Weights of a small image classifier: trained on retinal OCT scans (Kermany 2017).
Rows from block 5 of a small image classifier, named by matrix and row number. Rows with one number belong to one neuron. Each number is 500 + 50 x the weight over its row's rms, rounded and kept within 0 to 999. All counts start at 0. Numbers have three digits each.
After each neuron's rows are labels from the 100 images, of 14976, where the neuron reaches its highest value: "responds to" is what is common among them; "patch colour" is the nearest of a few named colours to the mean colour under the peak. Only what is clearly more common there than usual is listed. The data: retinal OCT scans (Kermany 2017).
# fc1: MLP up (model.blocks.5.mlp.fc1.weight, 768x384), inputs 64-127
# fc2: MLP down (model.blocks.5.mlp.fc2.weight, 384x768, transposed), outputs 64-127

fc1.240:534557537489456525519562515520485513536486475437594432501564563483487462504493502488512566573488427480561515440524532536434506562500523437537490469447595455547358457548503540566490554520475475
fc2.240:513446496509446461500482516554463516506503485561450542515489423515494459522624515540543529490548517489507495465519472442565551951504533517513487440558426525465571574427491535477535494512509485
responds to: finding: choroidal neovascularization
patch colour: grey

fc1.182:469562431502506522329504514531457550468517533539475533504500480469523563445524524480522511480518581513276518474513494387512458465465577556576530464477533583480535532493505511581561585473513522
fc2.182:551439616506517498489578446496500459527503458424504468448510580509488448505503506521453516567523404535520473505494571648492551604520432481488424468574457472577476447547509465485456396537510478
responds to: finding: normal
patch colour: grey

fc1.515:465537531505471419496417515549431505452494523552539554507598561476500507581359461381461470562505567540515471496494557522485575522496547540441501447487468465576459544508384448503459515537514515
fc2.515:442515579585499517424394510600532544533526538570493507482516413500480448485483469542518528464502484458566433476536487559603488505587506480492497590498476603517509584514518434488547510630547387
responds to: finding: choroidal neovascularization
patch colour: grey

fc1.179:489524414555460507345570502508528519483440519478434594468529435453462523444509540446528536445514605453269491446510521384489519444536571569474494491513516563514506507454571577549527559496533541
fc2.179:511482614532445488515584468493453445549481481442498519452508538535469430445535479516482517542518464488496519472495518615522515121512454515536434488534479529483506481473474451437466478489504488
responds to: finding: normal
patch colour: grey

fc1.424:502537491474481499374409436487507514515520528499429521437540432511522582505463430591559523427504609447322529533507485380544533521523583484513502477467496483519550555509466498571431544561517564
fc2.424:522539624550508466474559473569569465484494538469498472507505634458435477502517525537444491568521373519484503443476474614492442230434415459504487471539511456499473442526513459484498479536526541
responds to: finding: normal
patch colour: grey

fc1.361:455545398555491507273569506539481529465450575491413550517531492469462510459490526532537503481451567440268527502555550365482433467500612580495530428486516503568494539460508515551531597518505505
fc2.361:518516642507478520477561479503430423560477477453519502485528557442463445536550480515432528536561357533536454505485525636518507402512467526553447500533455477534472468551529521469503447551489525
responds to: finding: normal
patch colour: grey

fc1.392:511542537489492547517519503517486510540521464454574466515534554464484472512474491499511567539497449501528537432457527526413521597479504474523502480450596440529393447581530480541512532475515517
fc2.392:507466493527454464488478533551482499518484489560482563508510427528497443506584523555537515505535534502516472464521481449540573943487562507500503458546448545446542547418478557481501481511487480
responds to: finding: choroidal neovascularization
patch colour: grey

fc1.616:488514375543477505303572532524478494444452523553457526486509449455523554512516544476535530470512584479260533474504504336454532457543558482546526508520491532511530502517508576486533608499480496
fc2.616:512503659541501525488530475524465479530528466429499460438528617495451412525511504515469557568515393503524518474509498690490499543489445516469442498530459481545475433521519439526521358542528538
responds to: finding: normal
patch colour: grey

fc1.382:514495369527482463353506513510451507507413551444478573431493419414522529437510516532532541500471637426284520471562554397481485376485546534468488480445545566511512483503536536600493593550553492
fc2.382:502517523566449485485508447481470444534471500443505512451520516479526443474523518498467538552495483505527520499499540552502472056517494461554449541534474492464555460484525488416479535540512553
responds to: finding: normal
patch colour: grey

fc1.0:504517515491490519538566498521489450520477444506547496563540526497492479527447514507435551560519406493506594480492477542436520532509511473523462469499570445565417454544479529515501520514506542
fc2.0:516438472521443432498484521533494504521457503551471560505522442485499471490604525536538526510508572485522465446546493410532554937491554538521498476567447532454551539459488535491501508527489468
responds to: finding: choroidal neovascularization
patch colour: grey

fc1.501:482572615516468551706547415491538539480426498541522534527486500593544501467470558482464479457533496476672575525457417566486508481484468503475497496444527433474471475527495509409520302529606585
fc2.501:435526495458481528505454522492479428469526573487469498514496537453430440575570550528545580496563493468524492414527532499489524758531556551536526516496506591508534559493512547531506482508518506
responds to: finding: choroidal neovascularization
patch colour: grey; white