python train.py --horizontal_flip=true --targets=["finding"] --norm_position="pre" --hidden_act="gelu" --mlp_ratio=2 --parallel_block=false --width=384 --lr_schedule="step"
Rows from block 9 of a small image classifier, named by matrix and row number. Rows with one number belong to one neuron. Each number is 128 + 24 x the weight over its row's rms, rounded and kept within 0 to 255. All counts start at 0. Numbers have three digits each.
Before each neuron's rows are labels from the 100 images, of 14976, where the neuron reaches its highest value: "top examples" is what is common among them. Only what is clearly more common there than usual is listed. The data: retinal OCT scans (Kermany 2017).
# fc1: MLP up (model.blocks.9.mlp.fc1.weight, 768x384), inputs 0-191
# fc2: MLP down (model.blocks.9.mlp.fc2.weight, 384x768, transposed), outputs 0-191

top examples: finding: drusen
fc1.164:147130127121150160114153115139099133112124104132128114114148120102114117097122107120117168117157089152127135105114135074166089139128092118105134136103095118161185112149132147087121164133140189139162101129116174125109109136113086126133121097080113115122114104134142162149094095094122168113125123164141102142168126097112131092181093143166077126153119145137113068115078135114122105114154128133143167113135105146158161137130184111157105146095164130112136101102160152114113107138146131158152130140113108096151142200147141137174116155166154131114089140124108124156125160109154117156
fc2.164:117114151149136134179124155165142135170158207141094148117095130130127148177164131134158168196158174170108113132135113102097123097122125154131150142114177134182104077085166180165103146115110134148104110140091113160140160129134130135122129139120151125126173137115136139122114195132132117132134087102118168148121162131123126149102133116100122097068131107143122097138139145082133126132118134090106111134148151134099102098158103096150144143102133098115131128107124120127138127138116092146103116151115125127123132118094121079142110126087096124123134120118116134177135104109122150129

top examples: finding: normal
fc1.421:165172154122126135087104129139117120130154157160122168150112140150094140130123109151065142117140119129121090141115147122126133147111159131132140132121148109145140126132115074143104128132073140087197101167123104110112127141134100098106135136123091148148113103087082134123118120097166137121161093108138071169132116121128103154149128162134149085151122137099135118153126140128076145152131124151127109092148103146121125157149149139095141146068087118143126124136135127132105112120133088102129122117141121140115099116115144142128157153134131121145151128117061114173138122124121158154
fc2.421:072152107117158157138143141104156135133098137124136084119150131134159134126120129129144128126129170172082157138115109170106097125127086147170148150125115148156169130144126164123115097107153136151100143122130145109108136100089135178129111115127137095140140135145135137159132144137117177154103206106098141102132144163136172104126121145118084175112130099145139124109101121143171077112161141082130169158082132115147140104121099119148123159158148117132079119097093113149128173110125172154135135143136128090106120149114149123144156123124126125150082089130125108097095148114147141133

top examples: finding: normal
fc1.544:099147148122100152145130105166143081102110130109104107151150080136132110097138111115143113153124095140152130128184155162109119082128137146133120113183138193119163169178142118149134118109133131124142091127132172159119107124148147149116139131120106127097118098128111123123096147111137161113131125075158139155187181122115141156108100099099135118147087157104156105116139150151119128161160161143128137130152095154140168106134117120144146146112193130141181130133138089143105100085083110162165118118114102123115116134170105160169109090118128151150120139088133109115164108096155119121
fc2.544:165093124098144076152126123146132160113145134147135146119158200086074145111123154132139166129086072141144104127103156129125143134108123130168139120128119168149125132073100133102112154119130149120110127121140133130105111107127125136136151108112156111171119115172119139115153130113152112150185172153129083148150092108172119119104122097150126132115159097132115142100120112103176174106091162142134163083138151113117098126134111116114146113139113103117153126158142118135107150119140127133169173143101160132136187154125154168104119160124093083130129108115097125129119152088113107127

top examples: finding: normal
fc1.414:111132120143115130120153106162125166115121113150139122093157117103086124086130120130165162111118083123124115147121128126171143136154170150096146142104122161110119135126121142136125129110139149109155145094142116133080134111162102140152144131166088125119155128113144125151094138117080145152139130116133159075103121133082122136170129139148115143115135117108123069082161113113111146096117094104164049073115093098142141098121093139150175095140124130147129078137119138131147141164082206126111091156133176136076124133142135155112154120139157110103149132138141111122131138112107112107
fc2.414:161146127164166126150130127124142119107112099093147136105128109143152098141129132132102139133114137163160135104114148162115121125129135097165097133121112116082119112151123118092136087106134156137104131123121073118138144129098105106127114132123169071145123135121121124151150130105127126144168111156102109118112131154103089124127112139132140090132093166120127163136085137147144161130132161155107153134096089110160120090156134112122117160127154089133155096136141126143124097105131089108150159185136113143149156080126156113126158119125120086166141076142103143127123153117125082079

top examples: finding: choroidal neovascularization
fc1.394:139145076100110106137122081116110106126181105114113127135108141128127104180135137130120106151130114123106152166119127149124077189111116163136130144104138077120134094091127145128147147107107120088117130106162136132115131099147157121148123154111136139133079120173122148090150108131141144131160131131158143106133143145124138134152108084092162127143140129121155117109160117166123160112152102144129148162140090136154116126086101112137104130112131115137104086118099156111082105097115113128145129111132126113103087117168121135143123115120137134165125142091126092113127085153176127106
fc2.394:122129153100115093105122158136130119145110133146117136097104123130137125095115128126131158147066164157127178130132126089142117102149119125125091150135112132125056107120143131094091120156119181139118103118083143136136090116142123121157132159159080116105153131105112135053082163111116153138117174110128135136120104081100123117140124121121103121125136146124132171152120150115129127164157128135106140122121117160131133126141121123147137128108085120100154178114114125147101105160147140138100130113146109153138101157076101111099148108142083104112143096132109116136103159148112092100

top examples: finding: choroidal neovascularization
fc1.498:138110134150091083165114130134108157140132132118127144104141165105145097072118169125083128143120136158121106127165141156108152114167123101116083131137149117129159100074091141107127142111124128122149130096084131115148140111099126099129103123159133135135171110122111118107146130114121161166124147161144126135111132124108130147110121120152095140128093161111109122123126145174141165129094093105133150099116175083069101084169121148118118106139144110137148112102113129129128179087097123137111114153132096115114135175102111119069152129129098144137132139085176114126169135115126122149
fc2.498:109128146108139126111116139120132144129089128106154154115114127115117124143102140118104137147098088133087124125102112079144092169122114117164129094123166130131079165130081121131125102132127136108109129186139108110114162154106142134111123113097139081137072136125135139176125107114125105105175127155089116121092069156152156098152110137154119160117130111107139132145109098116164145142139156139118148147103113131176120130077147145136151109145104092137102118154091158153126095172133190131174101110158131202144104100154155106112146131124165124179105155133077150100121086095168097127

top examples: finding: normal
fc1.88:120164149152097137119150151139125138159135130125113117113142172129131119110104122152099147139136163142100133131110121180098156120176146115114149114137048114166151095184133141125128111137110133147154172106118149084148115093125120106131137107145136171122178134131123116128143151111145143154097124107154107117146173144140099128129158136102110134157128143142124147122159151155163120143140086110152151144141121145115126162140123121148129136143130140134135151126135091102136153080136138133124143118101131091137144166125112130142143133127113133123118070099130106131122140146158160124
fc2.88:131134106089149129125140075122120132102135127122174149137105118127111120153150128083152131139132105124107126122115124090133081151114147140144137129130212135085135174091105139148138116149169138115109165180132098099119142174119115168124120136114100088150070135144123154142108116120129122102145139102086138125091104121140221123142100138133144148105124133107118127125095119119130137107143169153112130147021109103150116119108154128129099101123150090148125106125101146153112112122142119099138132119155140188129091126105157140125132116117141123162118132150127146115120134132152138132

top examples: finding: normal
fc1.125:113154147144107146093144144152130125119110120153127143131150171124098116134088163149111147158110135139098163142127144089113152117131148145133255126163119085154106123138142146128114124126121133120145087102143161000129154145120128131163143141122135140125098097115150150162124113133160130114125127000133092141126082159151103121154113125141099143134123129125141130092129166152235125121118118126108108131138125157130135118124121136111137139124117149110141119144121122104128146129134147123130135124135098104119136154135164104125158151123123120135122121095143124114135107147149156133
fc2.125:138146092104136128139145117121143125133159120131146137119109163140139138130172109098164131139141149128111123116136147156129127132149130131141151144149162132049164150114120139141123134134159127142117189147131118087151130129127127138133110103133112107134135132131123135126112127122121141127103131099121129120106158118131255130111129124124154141123117143120114127161119146124074141109141144125144149150000142105125136121140120113153112117141170108148120137106122146143138133136124117128116123125138129141141144124099107133144145137148128131148124135142144133113118144131160149133

top examples: finding: diabetic macular edema
fc1.261:138117085156130115111113133095133104154112114098140149136119127155101114148116123138109163124110168163138145060152119160150169114124104130143097124154169139126119129152101131125121145081076123141120077118146168138118151098109106130150109107106142101145119097115099110169122140079127118175086092164130124149112141095101106116071107138104127164115120166110110100137108161131152136132106135137128134137111129110126135149156105141124153126164175096157128102120116131171135120144113117128126080073066145112123102177114135066115164140110138157135138096176109078132121120132086156141
fc2.261:095158156154113131128145142110098121079156122134131141103177136138118126111087149098143107137139142145092151153155106082157154127172133169073146143166146159131110129127148144121109105119127107133191127138089153117168128145130157181149090134146110133119114128134122100178089125130128088085120147109093116130122089118126146105152112157147172113191138116146164103120130141157138122117135119116126118112102118149149103090121116132114130106089167133140121135133116148125129086135151122121147139128120083149175165129141162141149131129135162072172122161087126087122152077118145096123

top examples: finding: choroidal neovascularization
fc1.212:117110115101164132110130099119137128133149083143121116130098080137149129109157110088142122121151109103123108123126102130149125102145129145148060140069132187119161125100127147122145100158151097107123192104138132214100126128134114162139113116155096111138125163156111169111109090134107129134073175218130156109103193118112092129103076126087179121116116139118112133145099060108046117128118106152136148117176138099113125143145136097124101106144153135151126122117138167098077133121155147121118109128110138131148115113099128142117125115116157134140134148163092134105150161106118134109
fc2.212:133131128126118152118120147129188135159117143131119125121139091147134139135114142153134126127119136145078140133136078175116125123131124138132098155101097175213144111146145141130123135121157145133130114120127137125134137113102137148118101124126131131146149183172107120163137143148106144153123141146138143095151160129137234142136137136130127125124122121139132122156137091130134096110142127111141128153022152110127135125151099132147126150137118138146130150087113124146141134126122140131144153134124120076132145133116145145121167162148124139162125084139107114141116152147111145131

top examples: finding: diabetic macular edema
fc1.17:090168139169127127104120173104165130193155151143119129104112126146150082112171102123165136118106119103173096110100127087126153107099105133131099169169144133096115147103132136136128142149142177158146129117148131135144135168121149093166156165084127127154121139127151124152112143101155134153132115095105130131128125134143136107102051134145119065119125104114099141165118141124152132123121132120113115108110137096107130114174111157127148132114157131147120113134124114143134165109099117111137150143159177171144126173103135111130108121140146152143120112150139104142128105101158165164
fc2.17:098139140113117127125149157133064135085121083157097136095181121106112138127079153182123105098125151168074121108122137145146155124173164132100128111147075128139137102136100126114157111127127150108137082108150111154092139102110091116164127098136124139111174159124145111109086093156160114117150138125105123134148120184126137143098132165150125113135135170129153145111141139147092124113116113122137143124147161113118136145094150133146155115144129156114126121134175155121137096123174179165112115119140110067164132115104099106103117111148126144117154125116108129101179121160081122123

top examples: finding: normal
fc1.591:132147162129128128086115171149118126100094143112154158139162174138099121143083174162107156139072142147108139147127163108104131117102134103113218138186145085122099142134142120155127135123112142124144104142101140053144122153122149115126156156100156127133077103124139116153120126127149126137180118036141108133142069134150114112180158146161110134138140120129142107115146166161171133145142139124117105119143099181132138113120123146134175142128105109097143142161114104149134122141143118114151130129135087132136125149158145114148154131112115111109127110092172104133116090140144150155
fc2.591:129139081131133130146147101117164118171156109135109125109102115139161154104171080079173113136162149149097112116124095165128145121155119123160127156106122167146184141100131144118118127122151135146111176114159140118134128112109115159145096087149092105151175146140111151136122118126124147146063162122120141120145195121133211151094106128086127155108113158129113143152099107110107125116126130123155170146030139087123147114132126104144081130132142127167115125097118139156122161105131111132085128122132160113124123141088103126113143132136115119146128111145121125118132184119122154129

top examples: finding: normal
fc1.118:146089096109117125103111154120122105140139120140121121114153139170148188130166113110114172145144128119132122145121151125156158114138131117102094172152048141157157137160129127126110065106145138116126147167103105096153158124114121093150121131152150054136118149162143103098101121148126151110148108102135117105099143131173112148136132133114122133138140161129130174110088097129140141149113146127122163092108114112137106126130159136121142141165127162145073106151139135104137166106145186125150093108109144124153148153173113126143104140087132097098153107136144105132089108120122119094
fc2.118:142137178149175114135087128138148159101117133077159122132124100135079125118147171150133132117124082088108131113115111110103070148093147144145118102102156170153078132134135111140101108133172103135132128126147118124143143137148159148106123162112099107148136134108191171166101164129117136137172177130092102102140101127127114137115077124170113112131158147120109121153098165135152112111129119138108061121100158138126157147095146123133161086109121156119156096118114146108138137172124128159093121137094138155108110136159158121106152143170158127104111133151103129131123125101122118137

top examples: finding: drusen
fc1.410:155092093128116136133116164143144130124085143133128098104096124131110123145178121143100109112116079110141121158155122123138093082104129089180115147135142131066154150133143149111127108146111141142151134127089110135121151136113136096080128146096146081127111108138120124104139159097140113158104136108112127120107144122123137143121146123107142158092133130115150146147123132137105162107150157123146108118126137120141120139153124102147149112103117106117136112120125149125134145125126152130124106165149054174099110124084160156083129118100112123165106131148147124140090113173124128130
fc2.410:103126164138093153136142120152134089085105133130116124181151147150158088110111138140096105120123161120141135107131112124149161095180132132117145103111132155136088141180142152162152115132116138108102141096160125129080137119153166096133127091131086123093127174114079156135178076169135140115112159118138120103130163105119141150131165111161107081129142095154154131098163147147118150131122132106138160140108119090112111159096125150130143128168080163158105114167114154114082148074179128144101111099111118118113129125155110120109133085151134122116133096099094109121154160150147162103

top examples: finding: diabetic macular edema
fc1.610:119158141126118114114127127096145118170139132106127157120121176139130117133116106133110124143145141172141100144112104117095100102092154078155116113117169120140150136154130112114147173128110132135147133114096099181108159122147122060121114114167128135096090143106121117131172157125171107168162153105121111141131114112177158117088102117157127120147088165154096134134130218108153117189117157117077131150181083088118144128104109119173146158137195132137065140120114130099104156148148131162107175125128135150088090161086096147164137150127105156099149108137112120130139159109148131125
fc2.610:123094146142134119093136128166135145118069147094144116084131154128119157148131098151127162143136140110115156168126127110139157097143105167066156179151137119119107165111126136136170139147172113132141159115126136133130069116138152139177150163086118138141125138077147110090099118116159093146094119106160140140104155166087126158158140110122137114182135125101152128142133135136086142121122111148118135077099157156138109124083141121153099147108112119132155116163147147148153077098166124087108090159088125182132111102143117113093135153131136093119111152106125128121135123121139131136

top examples: finding: drusen
fc1.579:147155137128131161122108102155118126149143094140173113121104114162152146144136148118106129168173094129158097098147128136125154116084184140147140136142119151100160133107119156158127129146125134140083105128131138139094112116115135116176114146126076104163143118117148139177095163130132105104159120120089155064110127075094127129113111139138131119140151140118098171191100145141096138121123135116108145135138147108151114096151104131174131130117162096152147147157162096124121135120093130149133131165092121121134107128077133155090129156136108130103118173130112170113092137147138086131
fc2.579:129111109127076080135123136115127107088113082096118137123148135098142156093098155137133098136103129118115098148129133141106076136144118086121102125112094085111091137110160099128092111132140123175152110146114165118164138140090117117165117127112132127103117142108115129149154114120110157137131144103142136106131144114204142138174178151118151110096129114126203105110136135159140121137119076130129114147160115141112143148140132120151099171127116147133169162126111121147160155119139157140164134123123119124112091155162121141114139095135159139111109117156169105153135127117113128123

top examples: finding: normal
fc1.372:118125151107128155159125121110094151110133106117139149150126133162128168144105100132158108124121109135139080129156119126169130131159123123133105136136089178114138183112141112114151129090108071105149123141144113118149140125128111104146127099118106117117083166134150139107116120162133117156146109112171167156131144127124109105080153138115171126090071139097169184124105127162158137070114149111107121106109095125174125125095091154138160167116111163151098155133156116189144100134132120104136118120133135126149149109152092153169118096118155125134117125130118124121162111099154114157
fc2.372:085127156164153079124089109113142130107117128123108125119112133152104158118181138123159146143152136142096140146143100129126122107122101119109149116129155092103081132101125138119139136080151117104103157141131175145135136144124127139136105172069155145146144111122131098145085129143082159149136178135088128106151109134150134155134089093122111128162133122125140109152142134094113127115155132147146097120140157117134108140124141133103139152107142156107148119106123132154064119118116123165084093121153168147120197170133120139156158081152124137133152119116138135128139087122110143116

top examples: finding: choroidal neovascularization
fc1.703:116133129119118142075126138123141137133111127108129139126193144129163147122123136148095155112098139118116136110124098108107142094102091117153111124097121151158081115122122111066135133143122125125134093155153153154138126126121123101111121147133151143189116112122146105115108123120137119103144145146124124129143126116162149095154108172096092080131107181094099109112141126047116113101142119114122092127149101102128154133128084113113165153135098144172158142089129120121103188155129146108142159091152133109086111184138171151078163146120095125152120081122124122173106179116069158121
fc2.703:125134138131118154125111121150096099139147097146179125102103144094111078134132127097115149138138115129134164090128140112141124128165159139120138150133146146094145143106116161156139170105107087130134175157109102126122112143134073140172121097169104099094147123112122152138126139089175127101109112118103115099085156143121144127112150108128125136100136125139154147095123130152092155169110153125109131116124109121143104121140133103125089130158168094110116108127093133109110099060144125167109103105165116156149124129097124101150124121172131138110075159135125153124144101166175162125

top examples: finding: normal
fc1.358:153129162144139122086131159147116135098115157115142154153143165148091124140114154138083145126066147143129129147130151100128154127097141113119252116155158080124097123122127112136111154119103160114168091138126138047147128145136139106110152159087145130132091104115148091160129125143148107139183107032145103141133065111124109136185153132163114121130128132143138120131139155133165152140131136137142113131154110155112153120116117146135160143126092121090148132147128114135147129146143104092128123131128082120113129154168154129125158119112123101107139120103143116141136106132126152145
fc2.358:129140078120126132135137099120171111178133106149123125110114124138159142113157083109167132130172150143085116125125098171130135120154117123153137168106129162138184152103134149128114131115153127152117175117146134105132141112101114165133091093144091106161169136134093147146124127129135156156069161115109130117147194130144202150113105150093116154111133138131120134144109117118122120118129145108144157137035137089123133116142136107136078126137148136180106130096112119158127166093130127142111132122130137109126122137086098130120159152142114129161110110141104105127133180122127159138

top examples: finding: choroidal neovascularization
fc1.418:127080135130142156157135148104154141161095094111160089170136135201131143137115133125141124131121084087140134161106110119109147159149092119112124157135199138106139105162132179135121153104101170076146078137113133168141129128113127143087137097130153141123144131092124135125098080156122143111086124140153141109135082128112105121118135130137171138125110158137151072076136152091095158172093147122121101114103093122127170125094120134139173110132128106138138116142134137094168161121133124108188091113111120117145158135126116088117173113110130158157125128155111137145113117057121109158
fc2.418:101142127123064072172141169096164105101098093138156139161131125085148108105150122143110094153110133110176093109111138116149136166169132162134146091141116106127132123086135148111111166118121133142131097144150117117096130126132106140125110130127106070125119155152144136114125135124140123115149108148105132153182142080192106092142112127098101102110147095103144114129133111108127133152162129161098132101132108115099127164176115105131133096126158138091125137113140116138129117156109142129081133142119126116115165153140110116145159091175092129123151128121152153140137137166141152135

top examples: finding: normal
fc1.732:080093161164148171150134117134101132136160128133161106163162127112140094103150130110149126071133127143158125128152166147178109124140114121118104116101137125107146132121115099157135132131159141069145137108123084108115111152075120118160103091106100153127129107123134137148120132128132122082107128127120136092166147149099070119119105157123091178132102107085150127194104126132134203160119085122127134096083099131130063126076099132140117118125139118100125133102117113112145109167148197121098116148151113127120152103125134127127108127105122095133122122120110118133105126113173130087
fc2.732:166129111158124108121151139132135135206136125144112155132149132145172159132112133186150093115134138105101100125142140150115124150151139128109096133110086129193095151112154140059127112109149142157114096091133168124141139087171169120135122154083154123175136113120110137167135105158097136134159146126162145077179127110155148126111134127131149115120091134143121100138093149118156089125153156116132146120099153112088144157133129166130135142096136140104141108129128144144158121120132148125151137142124171116163163150125162117092138148157126131128125138107113130117163141123100118119

top examples: finding: normal
fc1.661:125159157130124131070128166124108126099087137140137152105166188127119115151072186165094143153104137140090149136120175125101126128141122132140197146186135091129135119155133144143105140139115125113157131144104129066127136127090143146149142127124136134145123103119142146160120126121152146126134138056114113131134091152139116091186136158145092140130141112125148107105115177170168118134120159118104116127140108161148130126134120138135169149136129115101118120146117115138157141119138132144164168115145080126132109138135136095163173123132137140136119092092158087147113105146172150131
fc2.661:123132086116135125153143098112167128171162102128137136109087098127149140105181080069180105148170150140114105112127098146139141117148136126143117151096131164131161138087134133125131128122155128156107170118156135126151127125125123148144092103155094108143154147143112145124125121128116127147082152127124136112124192114137226153086098120095144151126110158126104147141123094091098130113114123130155148135019141085112153103124130099140073103132149133158132138101126122145127149117126107124088130124118155123130135139103098122094140132129115110145124137149115133116130164117112147128

top examples: finding: normal
fc1.370:141153165135132142088115167138119138095112159131145146139157174142096127139073185158093143137081160158100157145118165115103153130105142099126223129181145078140113128147136132157117140130117149124162098140110135039146124146122132128116159150097139130129101119122153109152123124117146131136158125030132115139151081140136115113179151155166092122133144116131140128115131172163177141138128137124126102130134100173136143115117119140126169146121118111105137125149114106149138132132158107118140127119137081131117124149157139113153151124123110105104128098112157111131125100147157158156
fc2.370:120132078122137130145145102118170124177150106138124130112101111133156146109169083081180109140159149143095110125132092163129140123154126133155126164115123168128176146092129144122115133128155131154115173117156139111141132119109124161144086093155090104158165144145116147137131125128121143148066162116124147109130186105141226149093096132091131146120118153129119138146106115114100122117124134119154166143009156090116145117136129102144074122130151129169117131094130128149121161111125114136096132123132152111133123139086106119110147134141121121154122118146123123122134178110130152129

top examples: finding: diabetic macular edema; finding: drusen
fc1.648:138119133142097120109106126164127080108157129142137108133152127102160125140134111142116104150120179119116114167143114166132108157120130130168133106197148083121095164118128131110122123132117119134169165111146141150122151161108136131104100137201207143134144123137097119139116119165139153120118175114113169127162142114135107068156098108105094074073117120115129119106105139105148155113133141104126182120126108115115118103079110116137122151149108112168117089138128127143130133101144138174125124111159123133114124112144138128149127129093152141129151125145171111152118076094147156134
fc2.648:111127187141136101117142128089172183131078117123159144157075067122104107153121160178123147148146128169127126137164105100169144144119110095114147123121143131095103134159147112150117157138153134098086096125127130150134123167128117156125113189072116100168128105126147122116144142125126111131131127055136050140103132131128134137112128163170158107158108138128125129128164133152120122166078108139084087121084174153126091114102139131099160068129131169096139149170102156133153145172134147111127105116109166155102112180110126096103103135162083171147133103130104101125113173148135117145

top examples: finding: diabetic macular edema
fc1.407:165138110093113165110118112150125132110155122113136128122135120157139128184076152139111125133099183156142080123163173140143146087158157078140145157172116163122133144104116125117122145124139104161116132148142150145156157147158116137131151107114137122085111153112163119120140132120143151159100102137130113111146159122133119171117141123104121145153151147184164119111075181125158117152148117127111202085111152143095134125098131129116107142140175167145150100128132153155137120116102143172164110122117135129124112146164085137141097111149145184145133159147149162161125134106151173130
fc2.407:132115174109149134133113150086130155153150131141119122154110095177144144129111121130147188124105087132109148167111126113107078130133143119102144134126149093132150118094122096135178152159119150148125102146124110180164144166146164150120143144090109094099113144143143122123130132150128160164175171131097103147107092137156131125122059138115117127146103154112105130118123127101182160124145164127105120142129092111187136095103157152087117124104104149118125108138122116139110146158159162129150115127215119109131133116140124131116155106156147156160112125139134129144144126093065089160

top examples: finding: normal
fc1.173:093104078133124084156132138154094141142115115170110097111171115163130156142133141089142115132108124117140139154151132121162165172169105134140156135141073120138142123149154119111165147126131136094135108121112125131141130144106100087126146081158130105127099125151145184116073182087148100109116130109161128160142153126105104098138163164144137124113166103130136150137117120151080132141147123153121126098136119139142126144060183135105109134156144162141144127152138123140158125103153125154167139186148109149127110117136134132157162131080108144131133138129098125062123157133142144130
fc2.173:153114156128153145140109118094135161135103127100163126138135133156126152126143129185141152112132109139139125139107173156113110139077117127149161102143145120158132138095190139098138091123142150115165109078151140150143150115103174083075104133098111141168184175079105070101157104137108138143166146134129103120130123090157084145103065150131123097162111130119126119139148114139148106115124107106118138142097128134123129112143114164119119134108137134129125156140132129117125127185103128103120141158107174087101134153145140115116113157110133130136165116149144122166109146101105163124

top examples: finding: normal
fc1.582:132144168143133153081114147148132136097098145130125128147133155146092130149074176151092146132083142138121149166134142115102172113114127112120255118146139099145096128129131114131112152134103155127157085101138155000142136142130146106117144175109160147129081110120144120140127138169143099135152117003163113144145080140119107131153146142162112116146131128144153122115142145144189145149128126133138115130152125141113153138131115155123153156122096131114151136148138119135144117143143123111124115115131075122119135131167140129138140145127120106119142109109138118137135111144118151139
fc2.582:123144087112140144131143107119147126150134127139147149116110145142162135117180105093165121142157143145103118111121113160132131137145114135149143152137157140084172166106137144148119137128156136151127182148120119094148129133103115162126093105143101093150145133127100143141122129121131148136084156111114124122122170121145255132108108138108140162105122126123118121136126129111075130117132149116130145159000130102139127118130129091139093121130160111157115139104110129152126150127121120137111130120135129141129135127100110123124162145144134127164108138130130122132121142124144165141

top examples: finding: normal
fc1.262:130135138116096097149120108152092107085121097119160139105144139150114098158162140136138111093108103154139095086157122135158138124131127170111162144122107156177104104144144151119081150143148157122101095134083093141130152132113132114130153103135122075111161131133118099101126158159110136124089151138113126104095113079135087126098132127177109157137119154139149154091089135107129125156142125154101131099073128126103123147104152112123103076150146160137105132136137149107146135114131150114155116090123144115115118097095109110133117156113078102121107094108125142152146157143150152127
fc2.262:152156127117170122134140136147186123120127126143110134185151182136141097107127120160139119093136094094126114181115117113123087131090111092162138129124125124145106106063138125094149071094136116098145139127159103110095169111103128110114127148064164118167106131104134129154170176101138115131163132159093125119142092125138114111104080120124171145133141119126104149160140133104161082122117100127158119162139124115134104116121100125144147145131111138113114098157106123169112143169077126106178138131170174132129156091153180175118104097099144147161133155105099108137112161072106101125

top examples: finding: choroidal neovascularization; finding: drusen
fc1.344:134084147100156123108135118133134107134135136127176125107069133127108131122128153100119134151104171096159105107145173102088134155109167138134132148155204150141139141071114165107129119125103089129103155115117137133125127133127093135154134124120111115164108148112111147151139135169139127122089152166124149140075110116152146118126076123130169127124104132126120143171125109114100109127148183173109128116129141148112144101126132086127107109081173122137110124129133118164100100191086103090109092124154139133143143108090122085128106135116153091113098131201159150109106116115128105117
fc2.344:163139114130100119120126137135130125136122131150083130120144121122138129125100139159148135119148115144135133158148119150149146082117127080111096130122038116201105121140122090120138124097100127133134064100136123109140115110131154093110125124119141165110184178186136116096136141120111113143162101144151162138172096142125072152130167143139103123120157093153147099111135135123154150125132068125147116086189125155105155141133139143143176148137068168145134126136122151095110118105142135135110123127112146089122119142152103141110118116147123131124175136114181116142159142110089149111